A small multi-label image tagger, trained from scratch.
Data: trained on telescope images of galaxies (Galaxy Zoo DECaLS), 82.9 epochs.
Rows from block 6, named by matrix and row number. Rows with one number belong to one neuron. Each number is 500 + 40 x the weight over its row's rms, rounded and kept within 0 to 999. All counts start at 0. Numbers have three digits each. After the name is the row's rms in percent of the matrix's.
# gate: MLP gate (model.blocks.6.mlp.gate.weight, 320x160), inputs 0-159
# fc1: MLP up (model.blocks.6.mlp.fc1.weight, 320x160), inputs 0-159
# fc2: MLP down (model.blocks.6.mlp.fc2.weight, 160x320, transposed), outputs 0-159
gate.10 062:502508506505478535616505496490434435499381523442506512436497334549468516506494466457518504582498453470493470464520506529567518538451501476503498491463473504518489440601513488536614480513532515466523499487472499472524513514507502504477518508507504461473500500475484498476500497493505519527616614503495406559544467525501516518431461482524575525461469483487488503500500534486518482474513546502580494491499507501508537473500515488489496508513356495400505515534507532505501535495531498
fc1.10 050:477406508563490504498491504504607586500504487488465486514514489375525488498502506497516506515516499529477496491498498504595498512455348498448465492479487495551499462542501482505458499497515508528505504510483494512507471502507477410474498490470526531515522496537512608500494539493502488511520501523610463518481726518459515506511530533487519480490484486500500465458514386503521473503547505498496520503488497503452453497499491557486493439578497496547505510469439475502445512562495511
fc2.10 052:496518390630478481499509515488490447428470557528506499486513518471532485514491501452469504498500511479529521491368539508492495472486466455394494527476510498500513490535499503479572486550499503477505531518544452627495504502494531437478500462551499501499472502467492515525504479499452609509504482571485500525420474513524497496526566523484474460415529487479507494485472508492559482443449506594516384512434497449530514429475539502533500507529536497502530492488566499364492479499489464
gate.11 113:499495515443447523496515436501537519487494496488495455490511488493489524513502500509535517424479517537508505451505480509460477537583493471502494503631503429514503516482482476507506564495458441507506507491497373484454520484516459473494477508501503485449445510395522501576493507489538504509519415557468504564504479501452503503502532487511502510474435522504499499500456425492466496493483520523218502508445485493514471490479510497496501492480498496509542548516468506488544423485499523
fc1.11 100:481367535473451509494494495491503502471495460498520464478529504482555478478497520512503543483534538487440486583498476483428467499499510518305518500498525531599513446501532490482506549475517464513502540491487452497298498444527545487431446490444503481492495509485526522525506413512503453506500497482503501515470496506495531544483469502465508434506501543518517489496476523485498495502499494464486503484575524480501517499446535550530522526485493464503468458577462415505526421500485416
fc2.11 109:600425500472479505555499527479529451471591518533544512530518493554444475468493536577514464487502493479501451505538501513484479492479553453519509496465497495530589500485501480485507505487528600470460485493509495574532525504491504504529516477563495458519501506446496474566529509513498474497489485514508493500523487507519528523494459435525635484459466494503501496499486511548608488519527499507734478496522469518505431561537517475507527494526497500476497432501497436562602488499471503
gate.12 132:550450504505521546603494497513494569398496543505445507476514498449498472470443652495531488491502488503497483567486572554469475531471491528485468497584497515497555501498492556500574495465502502541506466524516452497504494609478580524484533506504506489479529473549495520465508555508513548495500457530504473500513458503490509533542519419494525504510474480500632471507551593514491510480507492512500508503538499502469464522515429495488482445428548500404524489489491499467526340521513471
fc1.12 146:499567487516423527498497503475520496500512491513503521544445507475504512482478470507598486540497467495543419479491488491524511542504429499576517500509500494474503472567499502498495513537427528487493544501504564473465514453496478479565442494496533480505485503546513466526505500463496476487506494498484497485520492466534480481485509578504326495513501515499504504525464430501513548465488511545490501513440528508525535518501534571501474465570467503663465407495626626497447512535475604
fc2.12 161:489504463497504500468512604497433429581484466500517493375562455510501501442479504468501524514538514509502531498478507489492511501426492502563522488495487572541426507532483467534511499499490397500518500487605493498508499502477466391507499507489517516466507373524453495402515491551541504493494601652501487508479502514451489434585491573489492465498514398499571501539471480497517503516499498460452500530519527492506490525492487525503432545480501499506499517460537443478523503498492499
gate.13 104:485500531450494466501435540504504540523523499504501482528450510524493466524528485504502472484522554492514497532515499475537495498527516506499493555448527360503530494393497531524497589593445498503499500493494482492498418481504505479551488491517506506497485503487464500518502665487504508492502501504528499493495430548521514508504491485507504511453501488504490480517492489506460499481500530508519404501519238501487503479474485484554465491509500422516497608502503498513540500467537560
fc1.13 087:461498575514520510515517502510514478570432412470499393511498524381499500476422510510478529501498456494515498566492507508501448494514495503484553506409566526393530489472618531522525472478499466506485464486513525530493517500534556504371429453543397501514513501497502510452514458506497468498501502567453515519536526495527432537537477442489503507503500586522500512511507528493510504564502516448550504445515497500500483495484502472480506487503516359509513521496619505488530475483555473
fc2.13 080:509535501372482503520490500575487480571492554388510430493497531485578518518489461522560574503500469504538514436505482482463476499490545474444498534511531457477464457532470554521566494508501506491399486510523582465505497515499491653511588501608501494477475492514505501428462423477480494493494481528538468489517497463504496476498500476508551536543585501542438484497447515503482511515474495496501465602500501485551485524449507390474497557543477512462523524500474479526523473479514558
gate.14 063:487446548502500499511497494563446483427614483493504500536590502505479421500485492508494490434506493483507447545493478475497521447503498509462548497476492481499502518500498500471497502491484499424505487456530522500515508470505520488512501478497570494493465483503468511487494420424521469527500486509515459470500509476516472514572505547487463505490563491470496478520509444496504489502511476569509510527588458508526499519561486475507508471290528320399515485546404507543571517503532517
fc1.14 064:498490512598537517483493475518491578447507589475514500505636506497499494506529504539514446444518521495543388475517502471540448546509497550506511581541472523507481489493488488499551559460499455478502481502515499495617504479416504542489522485442504510499492472419489517474460506469513517497525563504543394485517475500593507522507523445502502537500481528498446480494373442500523491488499518530518510433524494510488473501464521495505352490518496504440472503506399503435508522499500558
fc2.14 063:559539539510512475495585551506419503514494495551517518475506396484495496484496436498498509492476499491483486522527493547509505503509571636558398520529590518508520518485516567514484566554508541499557528516580494523513516516497504479500547411419402501547458509480506455431509502578452534442522509503528470461464488477501515572546514477412500380518502525510503475500521525597535483520512522504497555503495496518446510487460486482543479516489480452501531451472499476467516455587455499
gate.15 065:519480552495546516497525516490455518527605486494501464534590524413515502644532498596500572504498449460497612557446508476448402481525454495524555510500496447506523452501526445506493499488556495487486520508500497516548441494496481498505580500508493501499504495485480502541545464514505508630504408520498525508523488489494436521564615497533482510501491501502532530494515420500472515480499505517390560506482488516494428464456485511498465521506528489506511518475484402537445513496492509
fc1.15 071:502510511504513481502491520497379540465560472424517435531496508447489460488508491522520502486498504488518500500525493484569418490525516495526493547498633467480521463483494482433555519469617503498495490507552476493517494505497479534429494515502516497500430497519497508513514358465560510489493499482467518518453505505502414465534502513525471589500493467488497509474502547502425499508503471471524529478493492584492509497440501510460495495496456510482519466500630485510430682501494559
fc2.15 073:493502603478518364438499501549506493492488486457526497545498464486500517464515467520506551503476525529453496510516500432500572519528566492507484496483525515463461562493460518482499462501501520479499499534542509512654484535502490516512552412472521600544498527508475492508559500531483482502514506557501509501505356505475495489484534499456495496500357496514496457501564459501491481521521514487492468510495587330458505474489497500493446499506503414528499501514489473565485507501508516