config.yaml
mlp_ratio: 2
depths: [4, 4, 4]
init: "xavier_uniform"
Rows from block 9 of a small multi-label image tagger, named by matrix and row number. Rows with one number belong to one neuron. Each number is 500 + 40 x the weight over its row's rms, rounded and kept within 0 to 999. All counts start at 0. Numbers have three digits each.
After each neuron's rows are labels from the 100 images, of 14848, where the neuron reaches its largest size: "top examples" is what is common among them; "colour at peak" is the nearest of a few named colours to the mean colour under the peak. Only what is clearly more common there than usual is listed. The data: telescope images of galaxies (Galaxy Zoo DECaLS). In brackets: how many of the 100.
# gate: MLP gate (model.blocks.9.mlp.gate.weight, 640x320), inputs 240-319
# fc1: MLP up (model.blocks.9.mlp.fc1.weight, 640x320), inputs 240-319
# fc2: MLP down (model.blocks.9.mlp.fc2.weight, 320x640, transposed), outputs 240-319

gate.265:499519519498473468452509507401452476547495497495495444505504460506526513495511530490481502475504499504491505500506484501400470520512499499520500480465504507498493489429527367508474500510514476509455418498530491491484455472575532523479453500
fc1.265:497506493465474488473383513508555531511548490502514513500526529512494505472500491507508501568542472504498554553483492545579490481498498498470626569525454498502349511495502546505538490502542488500500656518478478529489494517516480511539477528
fc2.265:430468469508401536565503513466521468486484485473506602504569498542500494501487516604504504401501487476486499509507538464500648498489492497530483531487466506544484489493496491495491448516471493530495546480481364500547500570504483416514576487
top examples: shape: featured or disk (89); edge-on disk: no (88); spiral arms: yes (76)
colour at peak: brown (62)

gate.412:471489505633397469484486489499494501496532535503510338446471496425506579552535470501503490451469582497505503518488558435489496469537504509532443519500524499500472477480475447501484405499504470502452439438501485627506503533510488496555432510
fc1.412:500506428482491496527485511493519491513495487507545508510487506503490534481614504514502498512523498504470408408503506454562534446506496557477536518532497536477429489469487388483482551478477551494515456666507581478514498553502493540488342489
fc2.412:554497524401518494511497533448501508519508513487517470566540451538474490513501511556515445477457505552629503480523523512497471515505487526529536493459505539521506496499488564539484550468491501472488435541515515498477567526491511476527534510
top examples: edge-on disk: no (98); shape: featured or disk (98); spiral arms: yes (97)
colour at peak: brown (36)

gate.453:505484506484581541492487567517471539528485489434488520422524501460491469504493425497489610429442487525539492460513472422494469476497501433445504495473505581485531473514510498473499568507517477438501482425486506449459477539516543500507591388
fc1.453:503512497493502492525494493488495495501494505499516492502512508495501493513488263494483501481499475487518533509491503504534492500499501487501487477506482487502549489476505511487501507510502404304500499512509547482471481497485506510497522501
fc2.453:500502540486517537485567485501502480450488576508529481496497501507536491497508530523491474524493499572498512511653499468491540483499546522529500500559507495550495522472631492500504463499529521613403503428462465503494482505499473500510519487
top examples: roundness: in between (70)
colour at peak: brown (42)

gate.605:488500515506503492500518503468576497508513540416433479527478641419500488506474386502555451400508465503531522475506514504509494497525494503523501514500410413474401514417509496497562508489478497522500500487519455512485496545537513525448511494
fc1.605:514528456463631495497482493503458504500487453501508592501495480494474500464497583410508544443460499466519479502499519495498453553518492496500510497510553514512496496511531518647537505502499498449482509560497485515515500493491514402541513482
fc2.605:470502487538493496667498501525502519506531342443486509507522497452494506521504566506520505491510518471447492532515493504447580486495505522523441499497541478515497519466525497502493506463335474502506503494514501530570539500537509505504483500
top examples: edge-on disk: no (71); shape: featured or disk (71); spiral arms: yes (66)
colour at peak: brown (40)

gate.525:488480466519524500501498480527496495510524464683595498509475483487426508496477491564490479482505487428502441459512499542497496497540485564486497458503509488502508514482500504500509453603500498601465499568502488503475548525484542491528523575
fc1.525:465501505553468497508513582483520501516503503504503508450526514500525457500497532610503502494494499522512507500525507500482470531495507494481499529489512530536446472574532532494507503446495613288426501499501528507468502480551516491504496493
fc2.525:490505505542502499506447465501403543465499475520499501497505518534500500498501515505430578530502505513472467523501470491501521507500557537487502452492506545487495490494504471506567498321349500543503521506532490423500503454492494502458488458
top examples: roundness: cigar-shaped (79)
colour at peak: grey (58); brown (38)

gate.10:458489502515449501504383262572498473494420478512513463512500438490570531526518549497500507392484430503495506528489427505517533513524491512493535482502470595494556517545522480483457487501471487470437522554500522508516499346494566450468547513
fc1.10:572522565492496523483459463473505579509371557490507498462507479502533492508477514518480512542509477483501473500520451612544489450504522517630483506505489455512509458551493449600564509529503557476498483499515481483506533487465555489463499516
fc2.10:526494530502504495500412406492516541476494490535537548499551474493499519501517503624505443495501492699481595565516503500595489537517515502492500500490459491503485474446518625497535538493415621522502539504454520500485589469496498452504480471
top examples: shape: featured or disk (69); edge-on disk: no (59); bulge size: moderate (30)
colour at peak: brown (35)

gate.600:519501484502503476371608494504421424487524517428493512470428494502524520494486510494499503510494469519501443521514498523469507419558511476499498486440502468506489487518468520504471509515496469453500547542504549513493522574509498443431483503
fc1.600:499484499509484504507485485538507299505486454469500484577472620482500513372500485510480437503523526513493487449495517460544472607489501523504502517498422448510507511518498472472513519532498473491509509506500481532459510445533509636491569495
fc2.600:436505462508477516500513499420493483653492412425450412574530454550510448511530445509497606532468451590510374479500502496507457440483505540503501385492537487484499478557439560497563481498490476465485497451552529490490506493595499483497491537
top examples: roundness: in between (66)
colour at peak: brown (45)

gate.497:536437506476488500507471503508410516498535424499505604435496488492502491488516528493502494498491541508504581515286562493486544500521443497603504546501585565508496493503528455533493497490460430594506509546501472435500606501554483496491478467
fc1.497:468498495474492521586500552530497493428546493476501489462505494501500501531502557495397473496502501631400507550540501511498497439514500523485500475503513501499507500501488537524481537502491395459503500498513495518453506492521459447518491624
fc2.497:512505404437502440489494605486495469513485498502343409493481498542504500488523501433482587522500505572503518509490609500511509505490514498504497533494540567516495497510500500438504517453537500504501523480512540467502496433400481499506592497
top examples: roundness: round (43)
colour at peak: brown (44); grey (28)

gate.373:463585487436504428479505466572375482446407537496500500508451534530481501496583541495495552455499482576506575492501499485566502515492511503589517469512500493501493479487544484459437512412496508485499501600509520494508494406512463535523499498
fc1.373:470503454418509511503585534446453467502531494504503505539587474501427536498481563521476491643504496501458492535505498509441540472506521502513501485512494491477442514469495500590544523530525502503487495503501550452461506512640491499503487495
fc2.373:573504553267479497490501535515496525436622457467499499472515494502531509546489506429530492442495497479538424473458505491468547523509463479503512602490439515454508501493495516496563514511508570500559519409513494503518482495518460516520507472
top examples: edge-on disk: no (65); spiral arms: yes (57); bar: no (46)
colour at peak: brown (41)

gate.393:471502488495530486667511507489489496501493509562497553494529509526507622510477485494511499539499526483503461411516485502486506494473487517542501494483504488503507499532464509522529501508500490502571661500503487518474480475464470531467497491
fc1.393:597505564455368581517543395503537450544564524542496528501476469468494548436540492571502438496505504429501414531501448567496491556498516482504533488526462504497466491494497499513501416502506513510507504574493499468446499546509497506531517504
fc2.393:375491506481479539498495486528511518510452535387499511501452475505510503436518483584495529541480493498502506516451495500469518652522551499476514529490500480497500453491484478501490327508507460512490465503484412498501509437530389542505541543
top examples: roundness: cigar-shaped (54); edge-on disk: yes (45)
colour at peak: grey (46); brown (40)

gate.479:496494499537499489501476446513486507494615507499502490528483480501500529493490499483493504501506500471502501504508521466497519505512506500522500484504492507487523512517504505451530495504477506477493568500497497517500517438513529500500495496
fc1.479:478499500507498521491502512463494494504493459502456505523514545384478500512499634563516488544480441479546531508438494515499527483501504497446438497467429492504502500519499481483540580539491528500492494498501360499504446458500419482425567498
fc2.479:488511506496466374435550568492502540452485619472702563388493512498528471504500487504489386499504508494485496482500498524473539458504466541684503502486513500507501446435468500506449489496529563512513565510492507499506551526515472656486523467
top examples: shape: featured or disk (75); edge-on disk: no (72); spiral arms: yes (57)
colour at peak: brown (47)

gate.314:518598647475491543427462567421510522532459535497445455479554485520464439495498499505510417492453494583436538493521451457473503499536501482513499514504529591525588452528412514518432440510512472497468492378500509534462509290445527532513638486
fc1.314:559467504498481512454537479513484458518458536551543550508641429551495463485534526447519520486488513600495521362461557436466432490492527511491502519558521485500457499502470511489460508497443499500499449666499558468489554522494480476522516501
fc2.314:469514518449498591499527540516467497462538474547607525491497518542491516504512522433546507511532499526542510501511501541505532454503469516504503487505492511499496514507524467513525494488515480505436465501552503488494466506475486413502531486
top examples: edge-on disk: no (93); shape: featured or disk (93); spiral arms: yes (87)
colour at peak: brown (70)

gate.291:602454465514586549374512544510483600491497535472504527469515493585491495467499456509485411308500524607450456514465469497496483506499505508494577481457488660455500449555503506502486505513511498492488470501515501501499519518505507398493529470
fc1.291:501568575520361563513518525498533526444519508446514513502453545603495492507501487477505510549551513427467422526479514477515525484494483475541474489494617493502489483512510381438511504496435491524488476499499517569472490550485511495487478520
fc2.291:461480510493452475502491547543499522563434517508572513502552463453489500441524530386541524550449422571490402496471499530608481502507482402546512486497442533489503577482492468582500498511496510486516482504508494475518496449504508499511443411
top examples: roundness: in between (65)
colour at peak: brown (62)

gate.32:500506476476508473490537538489518505518495507540507450531482525472496503521538506412429485545486451491509482510515545570496366498503497505578497518462614499536484508401490524540488459505635455438527611500507515526484494445429508480498433499
fc1.32:502502535556392478448505571512498500594509467500488481493518420497522536502488577507501512479519496540492515426547481552380443544486501503477519527510543481507506468528514500579487458504505501518515509489497619453388496461506370498498478494
fc2.32:635512468483508488507515511509513510437488480544550518534397551470437480501507511538513495512515505502469491525506467495477517495520500457507525482510493500510507503483470574508495499456513470443532510528499500500497479567501492503494455629
top examples: roundness: cigar-shaped (29)
colour at peak: brown (62)

gate.233:507498507482470509490497495450500500422540484365559492486497464500539510500527509502559502452495494527505500517506543495503504355488501531492492531497514559490587477498503753511497502499482506499491514501473500508474446504496537514526457458
fc1.233:501487514378631494499503365461470563504533509487507495455575440518477502554496524509499502519494557532490497425515538541479494471506506500490508477436454484485493536518505518500515478469497531512480529476491494502491474445527497526529494524
fc2.233:502481526363451536499432487432440503497500496602499404499472496524506513557489486523537493469463496502482500503499510507498497496495503529485509499536495533522498495510524474442511603501463510504509477509528471498501438539467467563497468539
top examples: shape: featured or disk (68); edge-on disk: yes (32)
colour at peak: brown (40)

gate.595:513492397458475490599515522489466498506464507540526637523440542507501461490493542532500494557527515529512550484571545492542461504503500598496479498631461496501527468505451465526501490459527476512502477500500496486535444500632484538478555483
fc1.595:395483538598512502494440397507450498574507451548489495491529532496534510500524505515536525357486465537551439480510533486412483502496518499484535501528530497488543471500504533483473555500504502503500481504470509475439485512497506490513498494
fc2.595:505497454492551449500521478452499497437580471588625495491524566388488540501484505281498506550497482500460470509506500537487505507517527514504475501492591537479500509455532500503498458493502504489520419522590503477484521417494534575531479287
top examples: roundness: in between (91)
colour at peak: brown (74)

gate.38:362485477498513464508509501466523529361515495497490476483459491511507469523656496502493516501511521455515490537496523478533488488498490442751591472486517539467499465482455548517501532502507451472494497518502520571532495479515482502530503496
fc1.38:555502511456478449485482502533493608491562500527502487479510544431611508518498507496521500441462574505499510521530498438497497502418497500484487498504508483537506497467532495459524425499498452528536456518476554499510497547497492397502484491
fc2.38:469511527509457520595440489497505529555486515559501539466486419403504531535508410499502511500496389555492544503447547397496504569517470485496502493447503516488481489601404470510570505497526499586510532523513553492499504491435508500483431499
top examples: edge-on disk: no (51); spiral arms: yes (39)
colour at peak: brown (33)

gate.15:492499511495496517509549481519486505507505529520471512509499631505501519498498500444495505487475507497500480574530462500510500505693506513548504483500684462499553504417440507506465509515491490496562508499498514385518498505457459498501506490
fc1.15:499505475529500485507493511501556486500376499302502496489492500548497494505492660489505509510498500318503510508485513503471499473491448502501489508496501516497501497501501466507507480501513491500499500472504493535481500495452543462418499492
fc2.15:492500492498550391503499502530533502601487498590487493468494537507530480500500525473493500512512495494502512494499499503523504509503538497590510580513502501498522519519502532538499491531831491504501504498451503480500510500501444449510497517
top examples: roundness: cigar-shaped (63); edge-on disk: yes (30)
colour at peak: grey (49); brown (36)

gate.616:512474596545499497496499341497460448453534482531501501430547477638398496512500527438500561532439487494500500493499434555497468500469482503508457506489555471530521500465496510501521500371495505496545506457502534659523487494535483517499501454
fc1.616:503504508530492518517464494519483497458488459531502558497516452518495467468489500484496501554526433496467507489509459560534537469501503531513513519450497501503475499438453502492431369499511526492498497484500502492485500564498334509522454466
fc2.616:504498543454352545497504489561497399546507403502538510484442510516466498421452560503491471484496515472493512499465500499473515490490490499500487499526485566499502526510435477521466500421344498505498497513492488500489502501488500482492498556
top examples: roundness: in between (75)
colour at peak: grey (32)

gate.593:498441496509473487534496450551552593503443509517502517513505567564521515442488500509503495382481492534496486512571481505501447485575488415480539516540502509511533493470476496585510474561468509491500507510539463444513514492485503463506521431
fc1.593:549466512521413408483499525477514583505555598472498515483452540447511484483509479470499505439530507490504518527428497544534384488529511490499515495502496506496499526578497585563501449448495468497522500498500491493490501504492506498506479532
fc2.593:337489475502428536496493505532482581649462504473495498496480512491445513501500506524396499498498476462497692493538513525492408498500528471545506506476446463493534518498504501535477498493507506508504497476532508499509482498522456555516481543
top examples: edge-on disk: yes (36)
colour at peak: grey (36)

gate.364:495536502530500528434514500509499500466508505426501501521460521506526449506504575498497517508503499476471503498548502476495525496455495530498500509502495509548521496413498500501506476644442467501711491463587500493517490457484482498508522468
fc1.364:500540500435478498571497443484758496483509510642538498501516521502495538490508506567505499540501504509493494486495502498498532512500638499515472532507504440511531517499516526513509549545499509443500497501500416511477638509503495496484496515
fc2.364:467523486497490498497432493500500493515497555468496453505499500507495493448484482525467484499500521527485466471501496503492515410510419493499479497507523484492507491540494510509532467486438462533502512513495498596498500537517498520485503502
top examples: roundness: cigar-shaped (48)
colour at peak: brown (33)

gate.580:539521510451616514596500501487533437497499512518506472509591446540499487507471556502467516421450488521540511499526462557625503508669512504447500485510530476436497509479469506506539501510540514497489533456503478514517574498482465500509481568
fc1.580:566576477478456508470479545588502525595551502504499500504564519488523505488473479516480502533545566559491510498492488522500498501505494628467513514504491516509491432491484513592530486516479422495500501514500432486489479505505511500527462509
fc2.580:392512479553503543507519416534524473516554490369501486514483482510492468450501501696495479507495525486495453507535461500501533491537495523520484505465482511505545477341557525642586409473482517495453504521519436523499494541503424515512505525
top examples: merging: merger (26)
colour at peak: brown (38); grey (29)

gate.340:478491471485497504457520523500471511488493506501492507508491524504523531511476458497516491508392443480521542471477501499506499502503509471500546499535496502497500463488494503489510512553513495566500496428507473504513498448602520501437497504
fc1.340:529499511515505500543482498518492388507517497501514511503496522376498504495511489484436521560547474488492463535504499501475506503507497468485502502500492501493520518508499501582506489501521503502498502506503464493502503537428467503554482546
fc2.340:494424498491528587497506514518478457375496478493508488520435516502512408472455488514517418351471507485493446495485505437505622492507501502501522497509511506496508487485498481415544477531473497485496524503518517519487447556566553548501503511
top examples: roundness: in between (87)
colour at peak: grey (52)

gate.578:410491492502600511477511414536501503493493479496498491595474520496424517482497548561557500459493471515517489514506480495496503473505522511541490422585497514456519523466502482496483468490424497515465485512532443562501550516501592374536588513
fc1.578:495523507524591515496503497476477515538480524522494511502486495552439450494509577361500499497492662531488493496499545498423490513515497505506528487483538526496493506485499521489594501492500479510515490495516500500523482488521591547484508494
fc2.578:503507527480492528465440467430490473520485503516501500618501553512497495512512494554473538433505503526505610461529515558457602484481486602487511567484529505460496486598432568517483541485506500478443503512525478492499491500428519540491395460
top examples: edge-on disk: yes (28); roundness: cigar-shaped (27)
colour at peak: grey (85)

gate.403:479504521487502519493553522474216504500417569464509495495495434503512496485491515508502667507500491495503471502523482480549484592518395411523534503491543494499456573480492482482447518368526471493500523522522500538558519492500499469482467594
fc1.403:478504536496504519500502485502466465497502519395492496465488498482510531489473509501486500520504485485519492512542498505489454482495339502493491471438576486553505531500497491477450577500483466499494496519516503489574468453499530497465488546
fc2.403:578587509517579502502505494520445501478453507499512508508504501568511483499516483489456479500494527398508547519470506501501483563496517524495498328486472468505500494560455502488497409506491474484539476542534497499516480570729503484500502537
top examples: edge-on disk: no (64); bar: no (57); spiral winding: tight (34)
colour at peak: brown (51)

gate.193:586494522497468512482494527471533499481450498544490506536500687517504529528502466501503556509507516494513487474499500355479500503480540445469487545503535505496517577497499497517431504510470498495514506350506586499504551493491482500525495514
fc1.193:550471577481507442478471475503509500496443498503478485493436498546462537495499485552502438533496494516505510502507506474434513468496482501433541465493501508503503498521533565497457488448478494496502510516485582448484535513496499451501480503
fc2.193:499477491503507342491556376517489484466435532502498534565513520478461564513548448420497499498529490506508501501507488540533435497500474514512446521479514426510503502488493536505460530478462507492487517500495447494469499510502506484478447506
top examples: roundness: cigar-shaped (39)
colour at peak: brown (60)

gate.72:466520337472472499563550587500442505510497514504498509493572548511423499530533561505499475501469375588444482494502481498515498492499421503463520491508540624479479581488425515565496592503407507498465499463553531573502478518525502473498426497
fc1.72:555511546539528518503561415492513539451529496563502494540503499504551537506460393539566519504479499535491512509514542519504501531537506550426496508506514497506515506492533494604464494507583545515492496503460533532496495492479519456507506488
fc2.72:503482504509495497442483460494443551497495501507518457497550537498507471481457406478415516526527437450498487511515520501494513502473504543485522438497555441519503488585497502516457525495495552527493499480539472499499501507503491520359509492
top examples: roundness: round (48); merging: merger (25)
colour at peak: brown (40); grey (37)

gate.591:517515507476503557484500500496488501480558483506491527514476404498462502483518518475511499503503487492500532500489505535515486496477410502489513439533453488476504492468518503515493476586477488500512470422442496495489536555499499496501597499
fc1.591:494503491409535490557499403524503543534481498591497532487499516502498528501504506533528516501516510509490458482501499501499375505513501537486463495502450503512518474495497519519503473503512483500498506435499502496506498526496505480494515491
fc2.591:480505625518510474488499499515501504687500500429416487501496550495621499496443524425555498520512488487508541498575506508469523538511505507546498489476490498495508498528504474462509491526557495497498480482516489502505491502460519490481488508
top examples: edge-on disk: yes (70); shape: featured or disk (70); roundness: cigar-shaped (30)
colour at peak: brown (69); grey (26)

gate.90:444488542528555579491503516573478490588502550499452447511479503524529515416499430500437462410493498534467511514538498524506502506556355456507499438374516500499499510505509470370463498491500514497504524487525506519509525495532467497496478528
fc1.90:500352524478517548497496466555441522516503499498525504508550577505469431388526449381443491429561484496513478548503540496503472497497506491486509500508549467502497499504504496399504462550479508503505456490497496494569532483583462453503431583
fc2.90:472497514492498449486494464540452550572613538518512492477518360508512493524485556532547557502562475509505475497541483522500501499487505554521492475505513515509501488500505537517488474490497512471499491503501507494501465552503412491494508487
top examples: edge-on disk: yes (36)
colour at peak: grey (37)

gate.620:535518541510531538469538494522496572508476569521611386610515538479505501508516501471441557436519522572550495423538510502471483479484555477500581490500498641471505533541534541486383548502448468493461515515501448477642504460483506445482481577
fc1.620:520514650502489507508504517540506489492501531522487476494606464452601553448500487496514546436505414483464500504515501499490570499499497510471526499485513538488616525566499492502499562500495476487490507445499458531563501491463483507475491488
fc2.620:541484512499524458504500487507489535571471512526489471482494470508505584502508491582638494508443486496489522514499524501501424507513483495547429501532558466528497463489507476407344527499486503502525493511512523491501492531470467496515501394
top examples: roundness: in between (64)
colour at peak: brown (35)

gate.556:453571499506510527512520496475520466621502529507510494488476501495525550487495583467485451469513526524500513607514553490530584502493505500500500473352517613446501454460494552604520514511461498582502549501489451510495476528527608492544497350
fc1.556:502500485446500548497476476552491498503400438493479465505506546510454494512504467508495495452460496498481384450490496479480489502534515436492505515503476451633491437524510515518501500519573529498472509500499537522487500491503482525464498584
fc2.556:520501424605490499544581447386500492511411505495422463506483497486588501432493498567566496533483501447561489487510505465469528483497491519480443548505445558426489462513486538497372517490497578486497468509500597478505495494536500554453499543
top examples: edge-on disk: no (61); shape: featured or disk (61); spiral arms: yes (54)
colour at peak: brown (37)